config.toml
patch_size = [2, 2]
nesterov = true
orthogonalizer = "newton_schulz_5"
max_steps = 7300
Rows from block 6, named by matrix and row number. Rows with one number belong to one neuron. Each number is 128 + 32 x the weight over its row's rms, rounded and kept within 0 to 255. All counts start at 0. Numbers have three digits each. After the name is the row's rms in percent of the matrix's.
# fc1: MLP up (model.blocks.6.mlp.fc1.weight, 768x192), inputs 128-191
# fc2: MLP down (model.blocks.6.mlp.fc2.weight, 192x768, transposed), outputs 128-191
fc1.78 025:121065136161118092104157198119144106142145138167120104086138170122125100049088067116113061111133110151109110116107108146069147157116076144103175072166117147128122101115105135094152162153209144
fc2.78 024:108107119128159092093143163155127180129139114194118142171065081133136122138112161122104164120100146109118131125091098154089142080156068104159117155147132107070133137151087103100087119127123171
fc1.79 040:146146130114180162155067132129154181126147137096157123096114143147113154155083132065119184113133136116043133123088112125169106144117113124137079171112135121106157120153085150091152098122175142
fc2.79 039:126112122115132145165151108174104101172161162079157137123152065142100082135092130175152137121125154096147167128109134144094140172117112087079123101192089158091140123126108123126114146171115147
fc1.80 176:070144163142094090130108053102129129105113094107077134078135182124173157130137106099156119158146148146136103092158107170108126154153158146163113146120100107158104182141112147158097094108186147
fc2.80 179:118128196124162091121086175089163099127140066137136121097146129092193142081103103103120123128141132080103064231126106162162058130105105126179115081138157122101099120075188107164158119191128142
fc1.81 007:167079136092131212171169108162095129127171137150147110081169121097074135165188110097116096180110124119115098137175080118123093132101184141100175130122126141157122117155137178148126187103172103
fc2.81 008:149107124193091110174129155115131120107125094065123141075086128126123089149117197047093110087095144124052113122063082111129176116204138091121123165157080121110104154182115172193097139103111148
fc1.82 084:089114116121129105114119142205159104114109123140132128123136075121103126078080133063131149135089127129096077100166090078159204164175099192126109131075145117170129121109123149139136148131145118
fc2.82 081:155060121155131087122089119128156099180121162153190082170107173111085113130105100111122135191112140114147127106113161138134123154191061142137129122102104152135147067105113193108146153116106118
fc1.83 009:150096083126147135101145103191134149128126100158122153174151203158168124111128144085104166123144167125138075153148132134122157071110099115226080082114084111179135125091128099122173058178138141
fc2.83 010:134129130157143141218120180071060071169162130118112087114077119084153107127157133129113118127121110154099132150092133099177145133175119117151114133144095154056125103132114130102074113191117207
fc1.84 129:151230133060182160125086083196065132124132106112140139109148121162096071081182102157129126120140184056137124095131112103137164114134136088111079111111121081142133158176137175119159057127142159
fc2.84 128:162149146119183164179114071079167162126102120105132130088200164143087140167188104154131117126059155145107116132078153126098129177089079090138108141108075149138127132097123111176154144196111139
fc1.85 060:141087158116127097081201141128165106207119100076149132157127137145136129060085134115145112142077097151112110148149135130119108142162178123068106201086147121161123095106129138121092110139121090
fc2.85 068:144146137116109126170164142079110159121152120128109184113092075157129120127129182178160154194136117124144112152073103116113198104120121154117126081107093147099148124097127140157160162123202197
fc1.86 137:095150087141088154147134098161125160140133138089123150099118143132092110139115064068115193151097125140099110093123144151070093161115168146127097203122141121143139226119112078119162102171204099
fc2.86 141:153165129166096097108166101111140155110166126099117093129136175100122190073187097120159187152141129089121083171124175116112128131147088098107124159119115158103235071107172150083110114134099116
fc1.87 016:106080113158108132093127200093147169115120110120103118112125153160114169105170149171121132122157136140136127104112120088090100142102093155175143123131139158142162198131101138153147125076116131
fc2.87 016:105074113153178073120134165134140126125185097170124146194144080133167112116138135086173086139128121093135142138131122147169139118139116163166102152095148109142175097097143124125138138150117178
fc1.88 117:092130101094137164113144126132088082093175124156129151178143066075173138092115117159137174112104123116175092094148171101115093153176145131093175064136069121104131148090068131134118088160082130
fc2.88 114:150104147152098169109134134147124100132165100088170121150131119132111116098130177116116151164135100128093133144156157156138153163137131156075154100111138105227178107090133111130152171083098199
fc1.89 032:204173165181111192123133127087140087117063133127104147146132133180157112166137077142151204126071092099112247121153091179120112129056088111119099100120152097122104104156142102185157148149153146
fc2.89 032:142112118107094076128111180125177113095079088093198125051121095116138120161134111144148127171138180070088126089109170062145113135144133115185134117134109129155128143193080128180059103150148128
fc1.90 130:122142127150141155146114181132139104115125139138139076106106118158175114151166099158122121148125087127137088112148160108171089111107114146119119145100139178144142155109111151083152116158084120
fc2.90 144:121130132173085141100140110100147112138098140117120135139085094111139116115164153122072169098173099159086095123155114104111142106161116073143114103067088164151137133119155135081134136128120032
fc1.91 009:051181132130179109159088103131115104120068110159147088138114111114089128183071124111120100184163178146098172178207142167155106164103132129182142159148168125095118100124105092115090131134121102
fc2.91 010:113167110139124078154179118117146138086075173147131126104033118072155129136106144118088098131076148150099136076115082114129129111132106141169114130177107167108092154182089109147094120100112125
fc1.92 119:149138166130126147093132142160128064090113113122070057120108157120131097116120139094122123193145128075061136118076143135202088172159087142154110145185142147136123064121188125108133174118112182
fc2.92 134:196137062127136155197097106057163086099148143155148138168164164123156218119112096114138120121095154116063124141136140102102098168091123115075079133098064102145117159113133125124126098114196036
fc1.93 008:153165116107121143103090090121165170141138144118150109130129134121148139190102175106178129136046132164127120129125151117151188145154072126116162162091138068119175124082084112084146113178155171
fc2.93 009:122143105114159135146122189112091139139161128140123112122147111112157100149151137092108131108100177130028100124137115064113121089161143134147164122147103168108141140147120174132105153149115178
fc1.94 025:112105087220154135123154126139136165121121110067159067095163112144084129109143154155119143147106171152087117170076167135113063172166141077103083106153135093129139104075137149071100092204102114
fc2.94 025:112139083133080160126130154099068104173204134105097128115130117104126176117164178181157129073129055100156149151070175115096130169183103105159135130129091145128139101104100129174158144163076123
fc1.95 010:130122191124129105105152117152086170104127139148107186172198132133152122171146139157135128114202181086081102204118159168124150148112139162097147123184169141117140175177085093108091122092114128
fc2.95 010:119135102128114115169128193128081127066110084122075169130152131070152062158170065097082098080138087090079066091041093102157132121170114124178097138157124064094106150113114173155091134118117202
fc1.96 192:200153075127095095104135102133064123099193130165104098152150118141180160141082100145116168137123134135140134109093094116115124034128141118119187126158119102103129159170161133138120028113177059
fc2.96 190:135145142176098144102125061123079125075147103201105136146118126204099127124200157163156136175120145118105147087109082125115164153112184141126158139126109144145083140101106131167101093155155175
fc1.97 097:111205143094129115134127147144131150146126085087057155110111165166116127134144111162104104111017096132016103154119179099124092115126117165062164128105146106067060145129152180157125073163113107
fc2.97 100:116180174162148135116151124127130099106188134105141139099147075155145147132185106128122135111157142181122168174122081143157136116139132111113139076153168143068128172130165121064136129120097129
fc1.98 208:156095076144174142147115071122108160121152157161164098104162136141114187101139151149124112163134085115103111163141087139118099108109144141125218111109081163103136133135124098110101137098127113
fc2.98 203:068137106156041101166183105134173075139144126161138137117049124140102096121138129112153113139111060127106162115164139096071104103091156106092104114173089105101171129064156241108108151194141111
fc1.99 019:114155147120125118110157130095114111125103123148140165185104072158082157087172095107130103160078129179091110176105131107047132099062177103184086090113057146103092160196164127083188099098101133
fc2.99 018:142085121163142146082165148077106143144094117078135168170111072124165097122096162139152104158085078142082086069036109080097131062087075146143122169131109143096078153136149129098113134063187182
fc1.100 023:168222119091175139152076149176135164129099152093132150111082109135127104135131070129120110120120133138147176129111068129145114121107139164125116124106113148099207170151126151109184079119109111
fc2.100 021:152125161077168098144119151116132152082141166124076141177127146078120174133127121095109150174093132162092122092114218115157162115065180120122188105152120125136118131146173138132096139137145133
fc1.101 017:088092144084103206177070112157065103095155167121172115153131148144066107157141109103167109162072143159112138170153123143123116125121137136129128143126134102110110146122159139104119092061124123
fc2.101 018:110132106153127115216082163207104121141155126173121111159161123123173093158121196114142146165126113132080133148122089050168129130136162111179166120118139115151135174141104110155137119169138153
fc1.102 169:108134141153073106174137134149101182135105112134131085073136154121189162102068139167180153131238136153130087119179087128117165139126062071193162086096122095112113120100112114116185172137162143
fc2.102 161:171147123147082182153115106046082144122189139146121131147148162148111110176137134138095193085170136160162145140090092112130151081070183139121148154161126153149146120099113115121139172098122110
fc1.103 168:176137126088107117128086102118099115134131130099113115114150143118137109172083058171188135129206078146151161062126179049181170106112129145086132130110163116130116097119102158169118162145141153
fc2.103 164:117155092098155147151121142193164185165127124119163156106138215135145177093123146139096110033102120128155105096126126125163161110190130175118098195143142124138110082114182143198137130130110120
fc1.104 033:154153076087078108142131082059130177068142084142134081093104173127140135169102118178127153149111138160135131085074091146116164102131161148091057117092100147065102169131094130112082069195176133
fc2.104 034:114139154179165106154159092089079108120065175130113125137126152108184140144129071113101151172080127116090091178082146171136142151092128105148155096129143135121085121166120103121126148168091164
fc1.105 011:065170108133159074175114132124109133103152117129160168176141141109115129101115106139135130087116154146097125172154117153136155120181200137123116103113197173077142130140091089045149137120089146
fc2.105 012:109102071139096184116106185159093142134113120166072166160133155074159100117113121126097169158087165093074096135112090095205128120212139123148136147148129138105120141148154084150052117109135158
fc1.106 015:187134123125204115090115163097133098179161077101124127090125132124125117144114130133122106119065135140123091098166066078139138179155196149126163175184181124125127114144092103108153124104144138
fc2.106 015:139137087108154154150082119124201124156130109116149107152109135122140114154181058079087120092141151132091088115080138134162219136127146075156153183124159167174085138188104124154056173124136148
fc1.107 023:146078121175040097106142135122108135150098154185105180104147102144135167108150130173085155143096143117088133167194079119144162088096147115107133110095079124105128142198067084076179156092123108
fc2.107 022:113132164108135180135144132159119138159143201175135142158141151141112132108106115136103126160178095178162085089051116081110181101187071149093137113183124114110114137113104136089168134067194129
fc1.108 029:204131103134153096132186199119116072159132064118118136062136096142151144132114083151153156171089138194138092144132084092123067119151109116108145167161083150054146117100131148137127113095142142
fc2.108 028:133117129125157099167111175139129099178094110211090115118111174136160096094119103115186104162117097107123104106079122133175128112067145097102146142129147140149193163127144148176072163128184100
fc1.109 177:143109104123117081137137115134155147108150110148114146170138141042089063123093158152052109162170120148163085119106114123147137101121174070111140096108118193197126142067133176138137134157130156
fc2.109 175:145129150129128122152150141141094135124153161167153206146198142148085100152077135144101134154157139138135063128148130096119055120117088105165122176091140132086171114090119121087128138125170131
fc1.110 019:166147156066068138127080109138094135145207178098200186155084147161115118129119178103065137094153150123138110150166119045078135107139109144162103081115116144142146129145074111142132083173134102
fc2.110 018:098188121147168211102110087105139092066166140175162165128133161104118097160116142130167153130132153134062094127177152106129193123185127164100142159127093131101095112130153140109140160127096122
fc1.111 016:105158141152094123136133128058119191052109114081128150143133082154131113099180140129152112096148095214198123089126113172180132140150150154150159159171150088121107162150135124120145141099154093
fc2.111 016:092140144166200112147122155132109205103111107109116187182131079056150137106153102151096129102121142082070099143111109114106134077157144061162148114143097142144126125140150115139107079111127164
fc1.112 013:080161098147114149134104068088093103121076109163114149106166081087000163118128131172092192139155163063156167151114100123147109142158183087147137164131112157094150122120092125165148196141117063
fc2.112 012:142100114199087151159146132083219134105091099115122143091101156109121142156098131075159076150141142098092093087096115095129183130136114146144165106201146190179141082185073111155130057083144177
fc1.113 204:151085111081126138141173179137171187049149139166104108141106136162132106117184120110198092150138086060122143130151171157102125147134147152155118059083182151152111159119142101162161101203134126
fc2.113 185:120085184122079107138142141082066080174112147135156105157138159140137117156120068188178081106169089172147139155162136130136103204133146154124114077112084126113113072111117105120127125136033118
fc1.114 017:161110138163157150125129179161129156093150119200144204137098106118109117084147151072130115081158071107074049175140082157167080195140131135103134125093146106134130155167126123075134121137198102
fc2.114 017:151079132160160102167108158157121109117138095110098155117106112065145166125187114075147151057125118105083106112107092111129122097143089060174110127184097146143118102145155130150103147127138192
fc1.115 194:130119176176108110091170147121105133120091147141179157114179171142134125107113150103102111100112129148145058119056124163132150059144091179148119103096120145132113109113141119103150120169136158
fc2.115 191:161078139163205153093076157153155154165133137100091169169082160081103153104146159138130088179092081116083135118060155112127061140166064141151137160129145115178142111123104150145095109068138178
fc1.116 027:097078176133098107145128126115193123148147116139142140125118175090101075123106097158163115110118174095189093118103121125109112160107174134031152103207139124140148134149100106101135140176115130
fc2.116 028:119121155107148142142125196107118149099168124170070064117126153137199128153109104129066094169192094099062129062111146141152128127134121133095139178113153128168108106077139136096090124156140122
fc1.117 148:143165138152147141113135137167120155064183147168105107132120150109142132158069085134105133146174094095109094089081124121136139129148102089148143125135111084143157135118139137191108115165177151
fc2.117 160:126143107145118126182118107119131165183116143120124117115140119143168108148104123130065113144108137096186207126140173192147071109117151118112062116146163128153077136210095170085136127072105141
fc1.118 168:134134100137115116129136140107177114124181105135054160137095119154104111092117081108123111138111168142137127171130129137119147094093222190151118156100143076144064145095142152120122125078147112
fc2.118 169:112103078101171137149076141103110125134118156239127146132128169122120139111124162126093197106093126116115091102161101139141111100116148097109130104143117217179100139151171167157134107147114121
fc1.119 023:112118108148117120133103138173108148116095156120199169137100093133120066137158182126159155165095129197116112176110095168156073124124129115105141100182132126089169050156105113140156126138159124
fc2.119 024:130185131132152167167170095137170077092109145131112153132120124103137138157114173142167141122203127158102095160121156103198126055102078063176158107114162127114121083167144147101159150111085152
fc1.120 170:146118122117092143116122106086098098135093186146163114133127116162173155174095128122112144058175156175163153078157140108134100122121109161150175139089179156128095100077062157180089166099120077
fc2.120 172:111114149137160089168175102154109116184147138081198135138075121187114107097148131208112121192186093099137145127162122141152122195145168152087081137014185154155124101138178134160153141086101102
fc1.121 156:117128113113164070140093157143118125080171164102117159130169136137180119098087088090143085125135156123075156136142159137069088150131118147155087113126112143148122070127131221171146187150038079
fc2.121 167:186136102141104147120079146084146142172156131104106127170058122154127189082165121101098139088113125132164139084115178176152069138134156079156130092124155109171128195114162092100091115113174109
fc1.122 016:076116163099154129113094101162130127079071111137133133159149125155124139159158130156103092184152147112123167168194143111160159129132217081076108064136104179091119102179094119135170105153136137
fc2.122 015:063115112151161149127136135140117141182165101134179100145091131140153151150142132146159095161132167131026125103113131079158133137146074087154131148145076155121052130163089122134113107095132171
fc1.123 007:092149103143077126159181204181072130116172115091084060082086120131059091157110086099113127170121148106103166105140122064139156100086210136134163122110163096119144121213142128111176152110147135
fc2.123 009:113147096123162155204145174142093110146090107156125145163089104060179104157129161128074101110087085181111119125072082100124166076167124105147178139139097135127075114128107144164060115115105170
fc1.124 008:190138090122093070108094097087042121054162121162083088115160116114164088093131094057134156064092196075084090140122111135089106124182131106148119131049113104147111127101125113155164164129172128
fc2.124 009:144119084149149146223111162122102118152157087123113128157112157130177138133164172108099118082110122121095075147125123165189162099170120116126141146173115135045122145163092177161086171164128164
fc1.125 034:136132127093076127149130108127150108162100197179082164095138135135110170140150109131137116065155147148136126118189121216161139143191156106177130133120112110077131093127137112101133106114118077
fc2.125 035:098094088100140088098156149160183135133086152230167152097163163157109143129114204107135151118167131076142146147102142077172129127152132136124105105158121086063107135115150079173147098081113082
fc1.126 174:165138183146137106172112103142117166136116061119132188114139144135150120140159120132251183141177143138108088156093105187090141091125166125196135138164177125131109126110153126140138123160092130
fc2.126 169:110130119130111163116112152085154097117141055147127138090154143113097222123097158164145124161135111149126112138104108076119139131120185097106115091122148151104115125154134097158156111147117072
fc1.127 012:153063078084090063101143166127081122127107146098146088097109124114149146063140181067159062101177123124174095132112157095117147120198120130166173178154156181098135149164150122132128092131127108
fc2.127 013:106136089122176130184166158093158110163137119141083168156129127119129094158145144136113115159111112106102077143124114111185135125173172125163103141095143125107126150094049162115033168099081194
fc1.128 158:127155143157118160116114149126131141119124085136082113168157113131175154124098129165102124127082160146095129126165108111128122149077113160178114103103152119087155096188166138104064156128066115
fc2.128 167:086130098041150110095150156110141062123161144153126070189093101175126192124119183163179161088183147040126153068110092102147130111075124137115102122107089163140147155141116113122140149136140177
fc1.129 010:146160114111141150150155162154074165147139099083139116100109118132097152103107160135196074149092092178136149112146129121158154107149115162058151089112145107134208111156066127161044111137112126
fc2.129 011:097182133160122136149154154097111197131127110112068128133169092112161124141148162091104124132067089047100145144159044111104125103170141073158166126137080143110127132095115148156086136098124165
fc1.130 165:091111126106162098108156145091155099121109147176101106080124135141107177172126099141147127100042088135122184138163127123101122112118150187059106085154129124147096168173147089151144106127162139
fc2.130 154:102071131095135112112105105117127115143098143109126128104124036045108071113118130136113121194154148108129128102057081157130140159131147093122141135089171117082082089172087119059090071135160187
fc1.131 011:112062087139145115140140128165155130173088092118134142132139158215093133050158103117071138092170103171147102133181124127115138113101125177109140213133158100099139106153061120100194145128071119
fc2.131 011:124096095118105107133146125102157150123144153179116098136117171104129087122112106096158115067087120117137114109091142149192214107195152109212145173144122156111107070133177098134120138053122161
fc1.132 144:166087140123148138151115141203129132179164105074133107163100101084107088134161140124124107184151061132133098154066095107144114176187163179156114133127128086123135151167089091133052157170178167
fc2.132 168:158159076103131138135102107148147100138192158106099149119208132171140089084125115149109103143151113138149165185097147119141147139174155073139177183138160107128089123129130058108158141107068124
fc1.133 208:115093138137148073085132071113121071109146081120107065124121153121117150088162096162182164076179169165140107202133151159171154161179144115148073129126147114133143168093160152095122174058118081
fc2.133 213:127150177099152145078171101138091109136140095130109106121176134123171214110137115115187123164094111148186151077152133114154098180073114169087192144115104122083163074152175182148106113132129116
fc1.134 187:135144228165149138174103097141134142154135129138125140140130090129086135126082160132092068083162081141133157123132140103122115162098173160143091180111138115119095060193160097116063085157116120
fc2.134 180:129133118055118145123120196162126154121090112076141091173192093105137118148101075125112160167109180078175160135077109096157095150119094121078117145118133198112102139089076161104188118122101151
fc1.135 165:071121147095076160163155156155139117097156136063106138107120125139114078137094134123099126124096080082101190104079171156118137106128193198088149119092098148155110126162125122145096166073108157
fc2.135 161:155131107120105116119084150121179170106109209031142078066153151130178178148100118120094076166138106156113140191155172124068143127095143088132148135117134170129153101202096125132123112102091131
fc1.136 048:156158132142133135141148175155111137136120135133154172135139054124129084103148133182122168141073144164142160136095115078130127180043102108112134085182171089120171095089166132116138124113184173
fc2.136 047:157070154137137089150153081166128105082190159149082137124043082087106163134128152145117127097159116131177143068115139164157158142093137128092197121157138146167129121141161126103083099122135112
fc1.137 013:158122143148080161130063120125131088123095149153080142098152208181110102126124116128181109064119129100108158153105123142099050122142105130146139096142142140114176124093140116073100125152123147
fc2.137 013:152175099135164079134170208170072144128130114146137144087105133105164085100187124136119157140181171077094079171135125145109098145155207083140179139203107167096118102153174154114158109120123130
fc1.138 048:156120121090128152123129169164052130102125148194119203173135144108182160140116080121109092214102107135146143150139079139114081117132141044117082154082148176089110097146156153134143172147131143
fc2.138 048:131136144106053103156123055140158105128093090130169115152156179135179186108087139067135132164148187130149163100142146125110108108167110048082055129141123114093036140103140141126113100119127115
fc1.139 188:114115089140112159125056162096095152109159136159096083139038142121123151108155114102119090142157117113118183167138114191156166153156106126104138105124079143087109193148104152161191127190139129
fc2.139 186:116140116072099129102106108068171146146105152151163124132104110089167140089116152160070087118133141086158172087136220118148143206090166132132119128124145158123071094102122144197136130117172122
fc1.140 158:123135125199116160107074069146102106172104147125166096177160083151092228126139113120139113089114163085119143142149111091107138091126141097193127125134181088122135059117133182164135127142139121
fc2.140 166:116138135093166079166163168164149134134171082121173134092073088135129163097132094112111145168165148140148154018118108085138137105094123125106126094193128130108137196151125134120172156164077136
fc1.141 014:154116127166094154131132155141174167119139096140094174171177083138179139076140160144193134147119188123102149161044115225141193102161103201146196065108132137156098138154108120135180139132110121
fc2.141 014:118138154134103136161091183104103148126118170052151152106090132080142115173098151109114131132080126154089088077122120144188106129119174087161213056164083107090127144135082182120138155111100154
fc1.142 145:117111099152149077160182180194134100114141153193123110095147134134101130133128124141162115182116133120149122104108093110135101067159151116163122097119130135127138171103141074119154117100138145
fc2.142 154:163066171115128145193118143205121086153163176085118123125143149150124069167156105156135163060110147086186106086136097132141094094162141145093202130149092083133088094092111141105115117143113098
fc1.143 010:097166141139166147134160127098129136126121111143201157099148096118137170074101072094170168104109126149126160105151108141120126140083171137114116154181111166121094129130137145082079128145076154
fc2.143 010:112091098188143100195103130093137057120138119144120149094102075087121130139149165115159137116131200148091097164128087139158158128133099089111186153163071081118161154104106159129167170120110148
fc1.144 014:115113131126119115118154188140111086093148162097068168129076143095083171071085113144142124059125208137129112140155112127121123122120168098151139187138188172162153116101143114145143127151097116
fc2.144 015:123116072112119091160100150113120121112113138134080145195096149070133145086112110142126160128141102122078164124147089109203139111122116093183132159101111091178061108148102131124090155161135127
fc1.145 017:095053115118109145128217087160119129117143123144157149115157133114154114102142097107116139173162100159125083215113126073134149084125152146127131106074145127181095133193198070144093104110082055
fc2.145 016:221142145071092125149213154132083141171108097094074134104098131125123143131148092125135145142154104125121111178123146131094146154162100102125150119157093145065091169128085176100146059158097177
fc1.146 075:141169158089109113138168088160139154120105095116082074109085049110107137115146159118121108133176135086092125110140192132114173141094111093118097127137134109125119077139087090125113159158079158
fc2.146 073:138100108156191115140099119080170173083138154087126211153120107156174132188058107115181150105082153154122102097138105104088164086106129112106112118124067117112241130159134142146108124090117155
fc1.147 149:169167110103138139175099086167162117109073047117154138114143090095164185126105118113150172162083118061100123107135170137119149134099149176069149174126210129085127086104087137133094172089115188
fc2.147 165:114126127086163140132109151094121110132102068153147164139172157077133119178101063107124138167127128138090131163152158128094089108095127103151156120132137160116164111131110126151123135178031187
fc1.148 045:111168130137092081135129135146124136147058174117115143179116145155059060171120127122148109070090126133122178157155156135128087091175139111111138099146119122068163097080206116114110161153148125
fc2.148 043:121120123160172114131098162200062097124129066046121118065081072135078084146124114182162148113100162125118112110138180111164155113154117188200154125103131120144191160190109171088094136137197162
fc1.149 006:144123157181157106097183103142139207118093120108155144100150104129069107142104202135166123105082152124148105127158148163092100151144122091137139123163138186102154151130087124104084134160120153
fc2.149 007:117077126149146157189181147099132151125130130092053143122077083097165104150180140089151057137073101112092103130093090098140190133166135065152119162143146141085129078171111169103083137119078217
fc1.150 108:187080129089111089147098123143126091107164116117119120181101113155102103185117134130166146161132125146140065082140114137117125164177087095102156078124146077103129169155080151117151128149038088
fc2.150 102:089141156122182174108093111087163141160087171116126123104156107113153109108147147137125150106090116101103146145177196159140199091100097178139080127145144087106180157142127098127095137164149090
fc1.151 033:139120129093188127146145130135123146160101130128122108132042079128169130115174131149135157146124163151117131149124122115134139128112115145064063129095169115171126145175181120154093106160171101
fc2.151 033:133103143109122110087145103135144065101108118124069137164159033150118145143080094088108122038138142195113166097073130149097116091102142092129112139111121181120159080162152090135128170129138143
fc1.152 160:095083132153154158113141110107098110098130179133147101108152084113109130142096140112109134092106093109115115138141127145156180143061135144087121152119205128168118080133098149149127169132121115
fc2.152 173:104125168168126124128133112173173100173133129126165107187138077158141115097130091077106166158180120076066111104121106162133164137170099167133127059032097099101091088109150141138152137076164096
fc1.153 018:176124163135131093134206084086169122100108120082088151157090197124149164128129156162113086123142105105151142138149120080139106094153139117116126127153146072189140119103151095163122152118106133
fc2.153 017:145150075106185139170130179079113130119147192106131144094112195098120072159160092087088146076107138157123121115145086171137090130153126089167150127136180097144101103124073133096037144073082165
fc1.154 008:204161186156151133124062124150078176116150162089166175144083101119084206117234108097129132133103181095109162136154135136091149107166126105146164158091089140154068096089100185101148089121125125
fc2.154 009:076153151217075121137162138104103148135131161150106173092098125109124101151137161088149176158106121151106095075115110147157172071122195111128142166142116161105099128114121121137109116128120151
fc1.155 008:082103194183071123177117136080127189092106133150136069066120186137156169075109134062205150116085103120125094177137118102082158126180087110096142129082124199194109109164113103136124179155159124
fc2.155 009:129146147082121125162118148081116165148170119137039131124043156073144135182153159095139142098077100150094085150088122150112190078183136098148128083170113132144131143142077176112141122109080190
fc1.156 067:147121081102150105108151121169074157160133145152141122163102133132146133115099136063100180140084077121110058042168134130110092138129100176101164124145068092105157132113166178133085129154199120
fc2.156 065:140180116101120146136134077040131100107136138164092173152161104094124146151196082177151108185094183084104104121115168079062191144127098113119130156136135095116086138109124127103125100057148104
fc1.157 166:150151109147170137108086137108175131107110117106152155125134102112091176180131112104084198122058117123137168169133150141157136118127097145131101074098067180148093139114106135155080159134146100
fc2.157 161:177124119122110151116133104135128134184087122104167091119139058124138164098149145114118100173090096153095117051110137132097092160085117212180071129078089125128126113205140097079120086193121065
fc1.158 011:168126118153112143088152164183145144138109164079170112169078107115090131140080172194148112104090116166133139174113116129080118101060134131141164061099169171123143153132114162175143089195150126
fc2.158 012:098090151122187118142165165116071116086158193092149142139136137132163111136170140105168136109114102079086098078080089086133131095134103123137157103114157150162144116166131146116137118166092193
fc1.159 167:114164066136067154133064154163095132120200083048145108109079138097163183131108206188112146126102136129132096102081134180097130157096038141147120191075089162182126130138118159121126123151229166
fc2.159 178:131119142121103148169108100083111153144156177164142137155086104090154135152151158127109098044140045126132093198129129175154138068112074125140122090113163137170144159161119091177122155118123104
fc1.160 009:168206101033126135124108177133095105067182128156171101201132123194099106135160085095119089137089116148174165063139121111092148117126093139119157105163178110129175105118076150133132146120161121
fc2.160 010:120172121139146130109159110156155134133083088128132119147101101129126113128105182090084109116117165070098129078117093065127231175115170150127127114092096178094047067128120110153136204108099142
fc1.161 104:072205123095117124116097135159167124136170160149111130062086085108140146163138177132104202145096171126151143132144204106126148148057203121169110094180186098159151167163129116113156113122096122
fc2.161 106:089168124146114138101117114096107122155116156095154096146166097115087143136095123090127146115116151063148135110125128161184152122172098121154131116074117168110110155168111111080191192127106123
fc1.162 012:118152108145068121175138101120140122087088085137120120123115162110134174085169144111100142129190148113114141218136088087152113057154099119136157092144093111108113088129114174136149099084115127
fc2.162 013:121129168173148147126165149111120104137134148132131095156107117106155130172116188049119177143111070175159127069074151131116140114166169085098163107104058142074148160106086120119130092114107121
fc1.163 113:172178152188103108205150112103164132095128141190140122154188160093082124115121133068160131136141117097128116127080183149107141126084122155165121078111069126085137119138088114116150175096156159
fc2.163 122:164044047106152120189141200171109188125139166134129118152108121129083088165089168154128130123106165142150140189103108198095110177185133091100055108127170074113112091112103126125145128141174092
fc1.164 006:128167097124119160157125052123107123127118077106124184050146116160146099158140108102162095116184113149109106153105143106065089101165150161207151146188205084127135123178051133096099103107104130
fc2.164 007:166142112140124067153160153080125145104130096144054107079113146126175100151147154106095158118084106106079088129075124150122168097211100117149161109172116145086181149174102147112071088118132158
fc1.165 031:142150115107126056127106100151150105143142131154127153120132147112094147139116131135151133095138124085174119151122106198121043084206122159078118102089169064135047126133130142054111120091147130
fc2.165 031:113108115077118155118063133088065117114202134191125132125107163113155071108161107111102177097087038115136079145182113108127133115096141088180094118131120110117154110121093087148109059106112137
fc1.166 118:149110081143155160180107126159128144117140151158132076203120135057113102085127128135134152075137132188115125093117103101134176141116164069076139104133076147168153153076130120118112172123128114
fc2.166 124:112147124125072107176159124164132124161161155117146120145147135155050100135131145109103114125118151064168054135146124145092121111113155138138084123130107095109133187048171164156160162102178122
fc1.167 033:110148144152133141140138134136090137057155076090158130117166107115118106103103125131154178107093103133104195167114097181109117144087132167162144100174166063079159084102069127115157143129169100
fc2.167 032:133186053143111074115212092146111121082126082151133123101124138128159123080162143118168185073080093099146076117106148105100109121152134075121101087119159127135117107107164102155131092123134117
fc1.168 046:162166154139132166171134162117104089163125168074094140184091075112089087073135199081131088125115142127172067119162127133152159098154158100201120200180093134148102146167125138136128131124204162
fc2.168 043:094055149108124143125069129170186131193159179098116143125120145124098160088138111118105023100104124087153130167104066144139134133140104107131114165155092079091164127149129184163102156134118129
fc1.169 012:145118130130133064075150136194143074194063171084117136096113112172131138098157161144141168139175105105177101142155135091125124140125132088188115017148093142148094099132107136077164165143143122
fc2.169 011:164098101145147129135080134062137140188174104126117119131139134140111109165202119077190121063091148090108132036119135104161174141203151093109088139150094148120130104170122116100120132068122129
fc1.170 133:117122128090132055156104142078117113114107166139106117140176105161116132103103143136143168111146125111133155088133119142157131143147162148125151129136086098099111083150163084100122126177140164
fc2.170 143:108178143120144135136112087096129137122142110147100143143123160112174138103100165141123169143117096125134141146126126171187098106090165144163094188154095107120126122175190085148068132117163187
fc1.171 013:151137123146132133083158132089104198111125124080148150100173096144062095132081139104059175085140042194162106131126056123099154155148161151121155169147177124216136138140106107145098122132145072
fc2.171 014:128068113114119139182108185082080178114130100161066134177162091074131097190103133112090164108072098087046103165094063095113125090160147082127108128143093097125122148165114126105158130104133158
fc1.172 015:115127107125076055112080122141097119119127128129146144111148116090087134169090100126142126160112130132115141134107165122137129155126147185147133080111117156114115077135158156076128119140079114
fc2.172 014:144145106090155124170174136135126173112176130155124097137083151128156148168119119154175111124120102088032124098139083110124149120160159148134148092139132104113097176159109178135159078098116148
fc1.173 012:095115187153137146144084165143151188133155120119111147141101133169100144068168143147098142146117213089148117154169122092095126104094159145140132164127192148070094111166085151127141176110201096
fc2.173 013:143158073112117166155123158118122145082131126122098128121109177081146093123118138052130102136127097102107103113141143170110192128156085104148147109153129181112156132175106133136091103146173089
fc1.174 037:189160149064105080119154144112135177141158178125142106151075161109141094108108152141131084146127119212119068193157130135114120126117175117109128160114105150183158084129127165138125112184121104
fc2.174 036:156135145112119146121115117177081089013149141160103111057111169115125114089075187168106120133122107152136156197116153135168141181116127213117121179119134139155131142111149168135127103183081151
fc1.175 170:107089165125120153151097098138178133155172149082164097181165138153073093135121122155095126100099141125133144116133232118131110153150186061110143035138116124113093146067105155102154093104145123
fc2.175 170:097122100161115086060179160134102187210154077160143128102136134099114141111109158084087113130201122108100135177103159145101136131187070196151184145120101112178181144106168099128130136101150116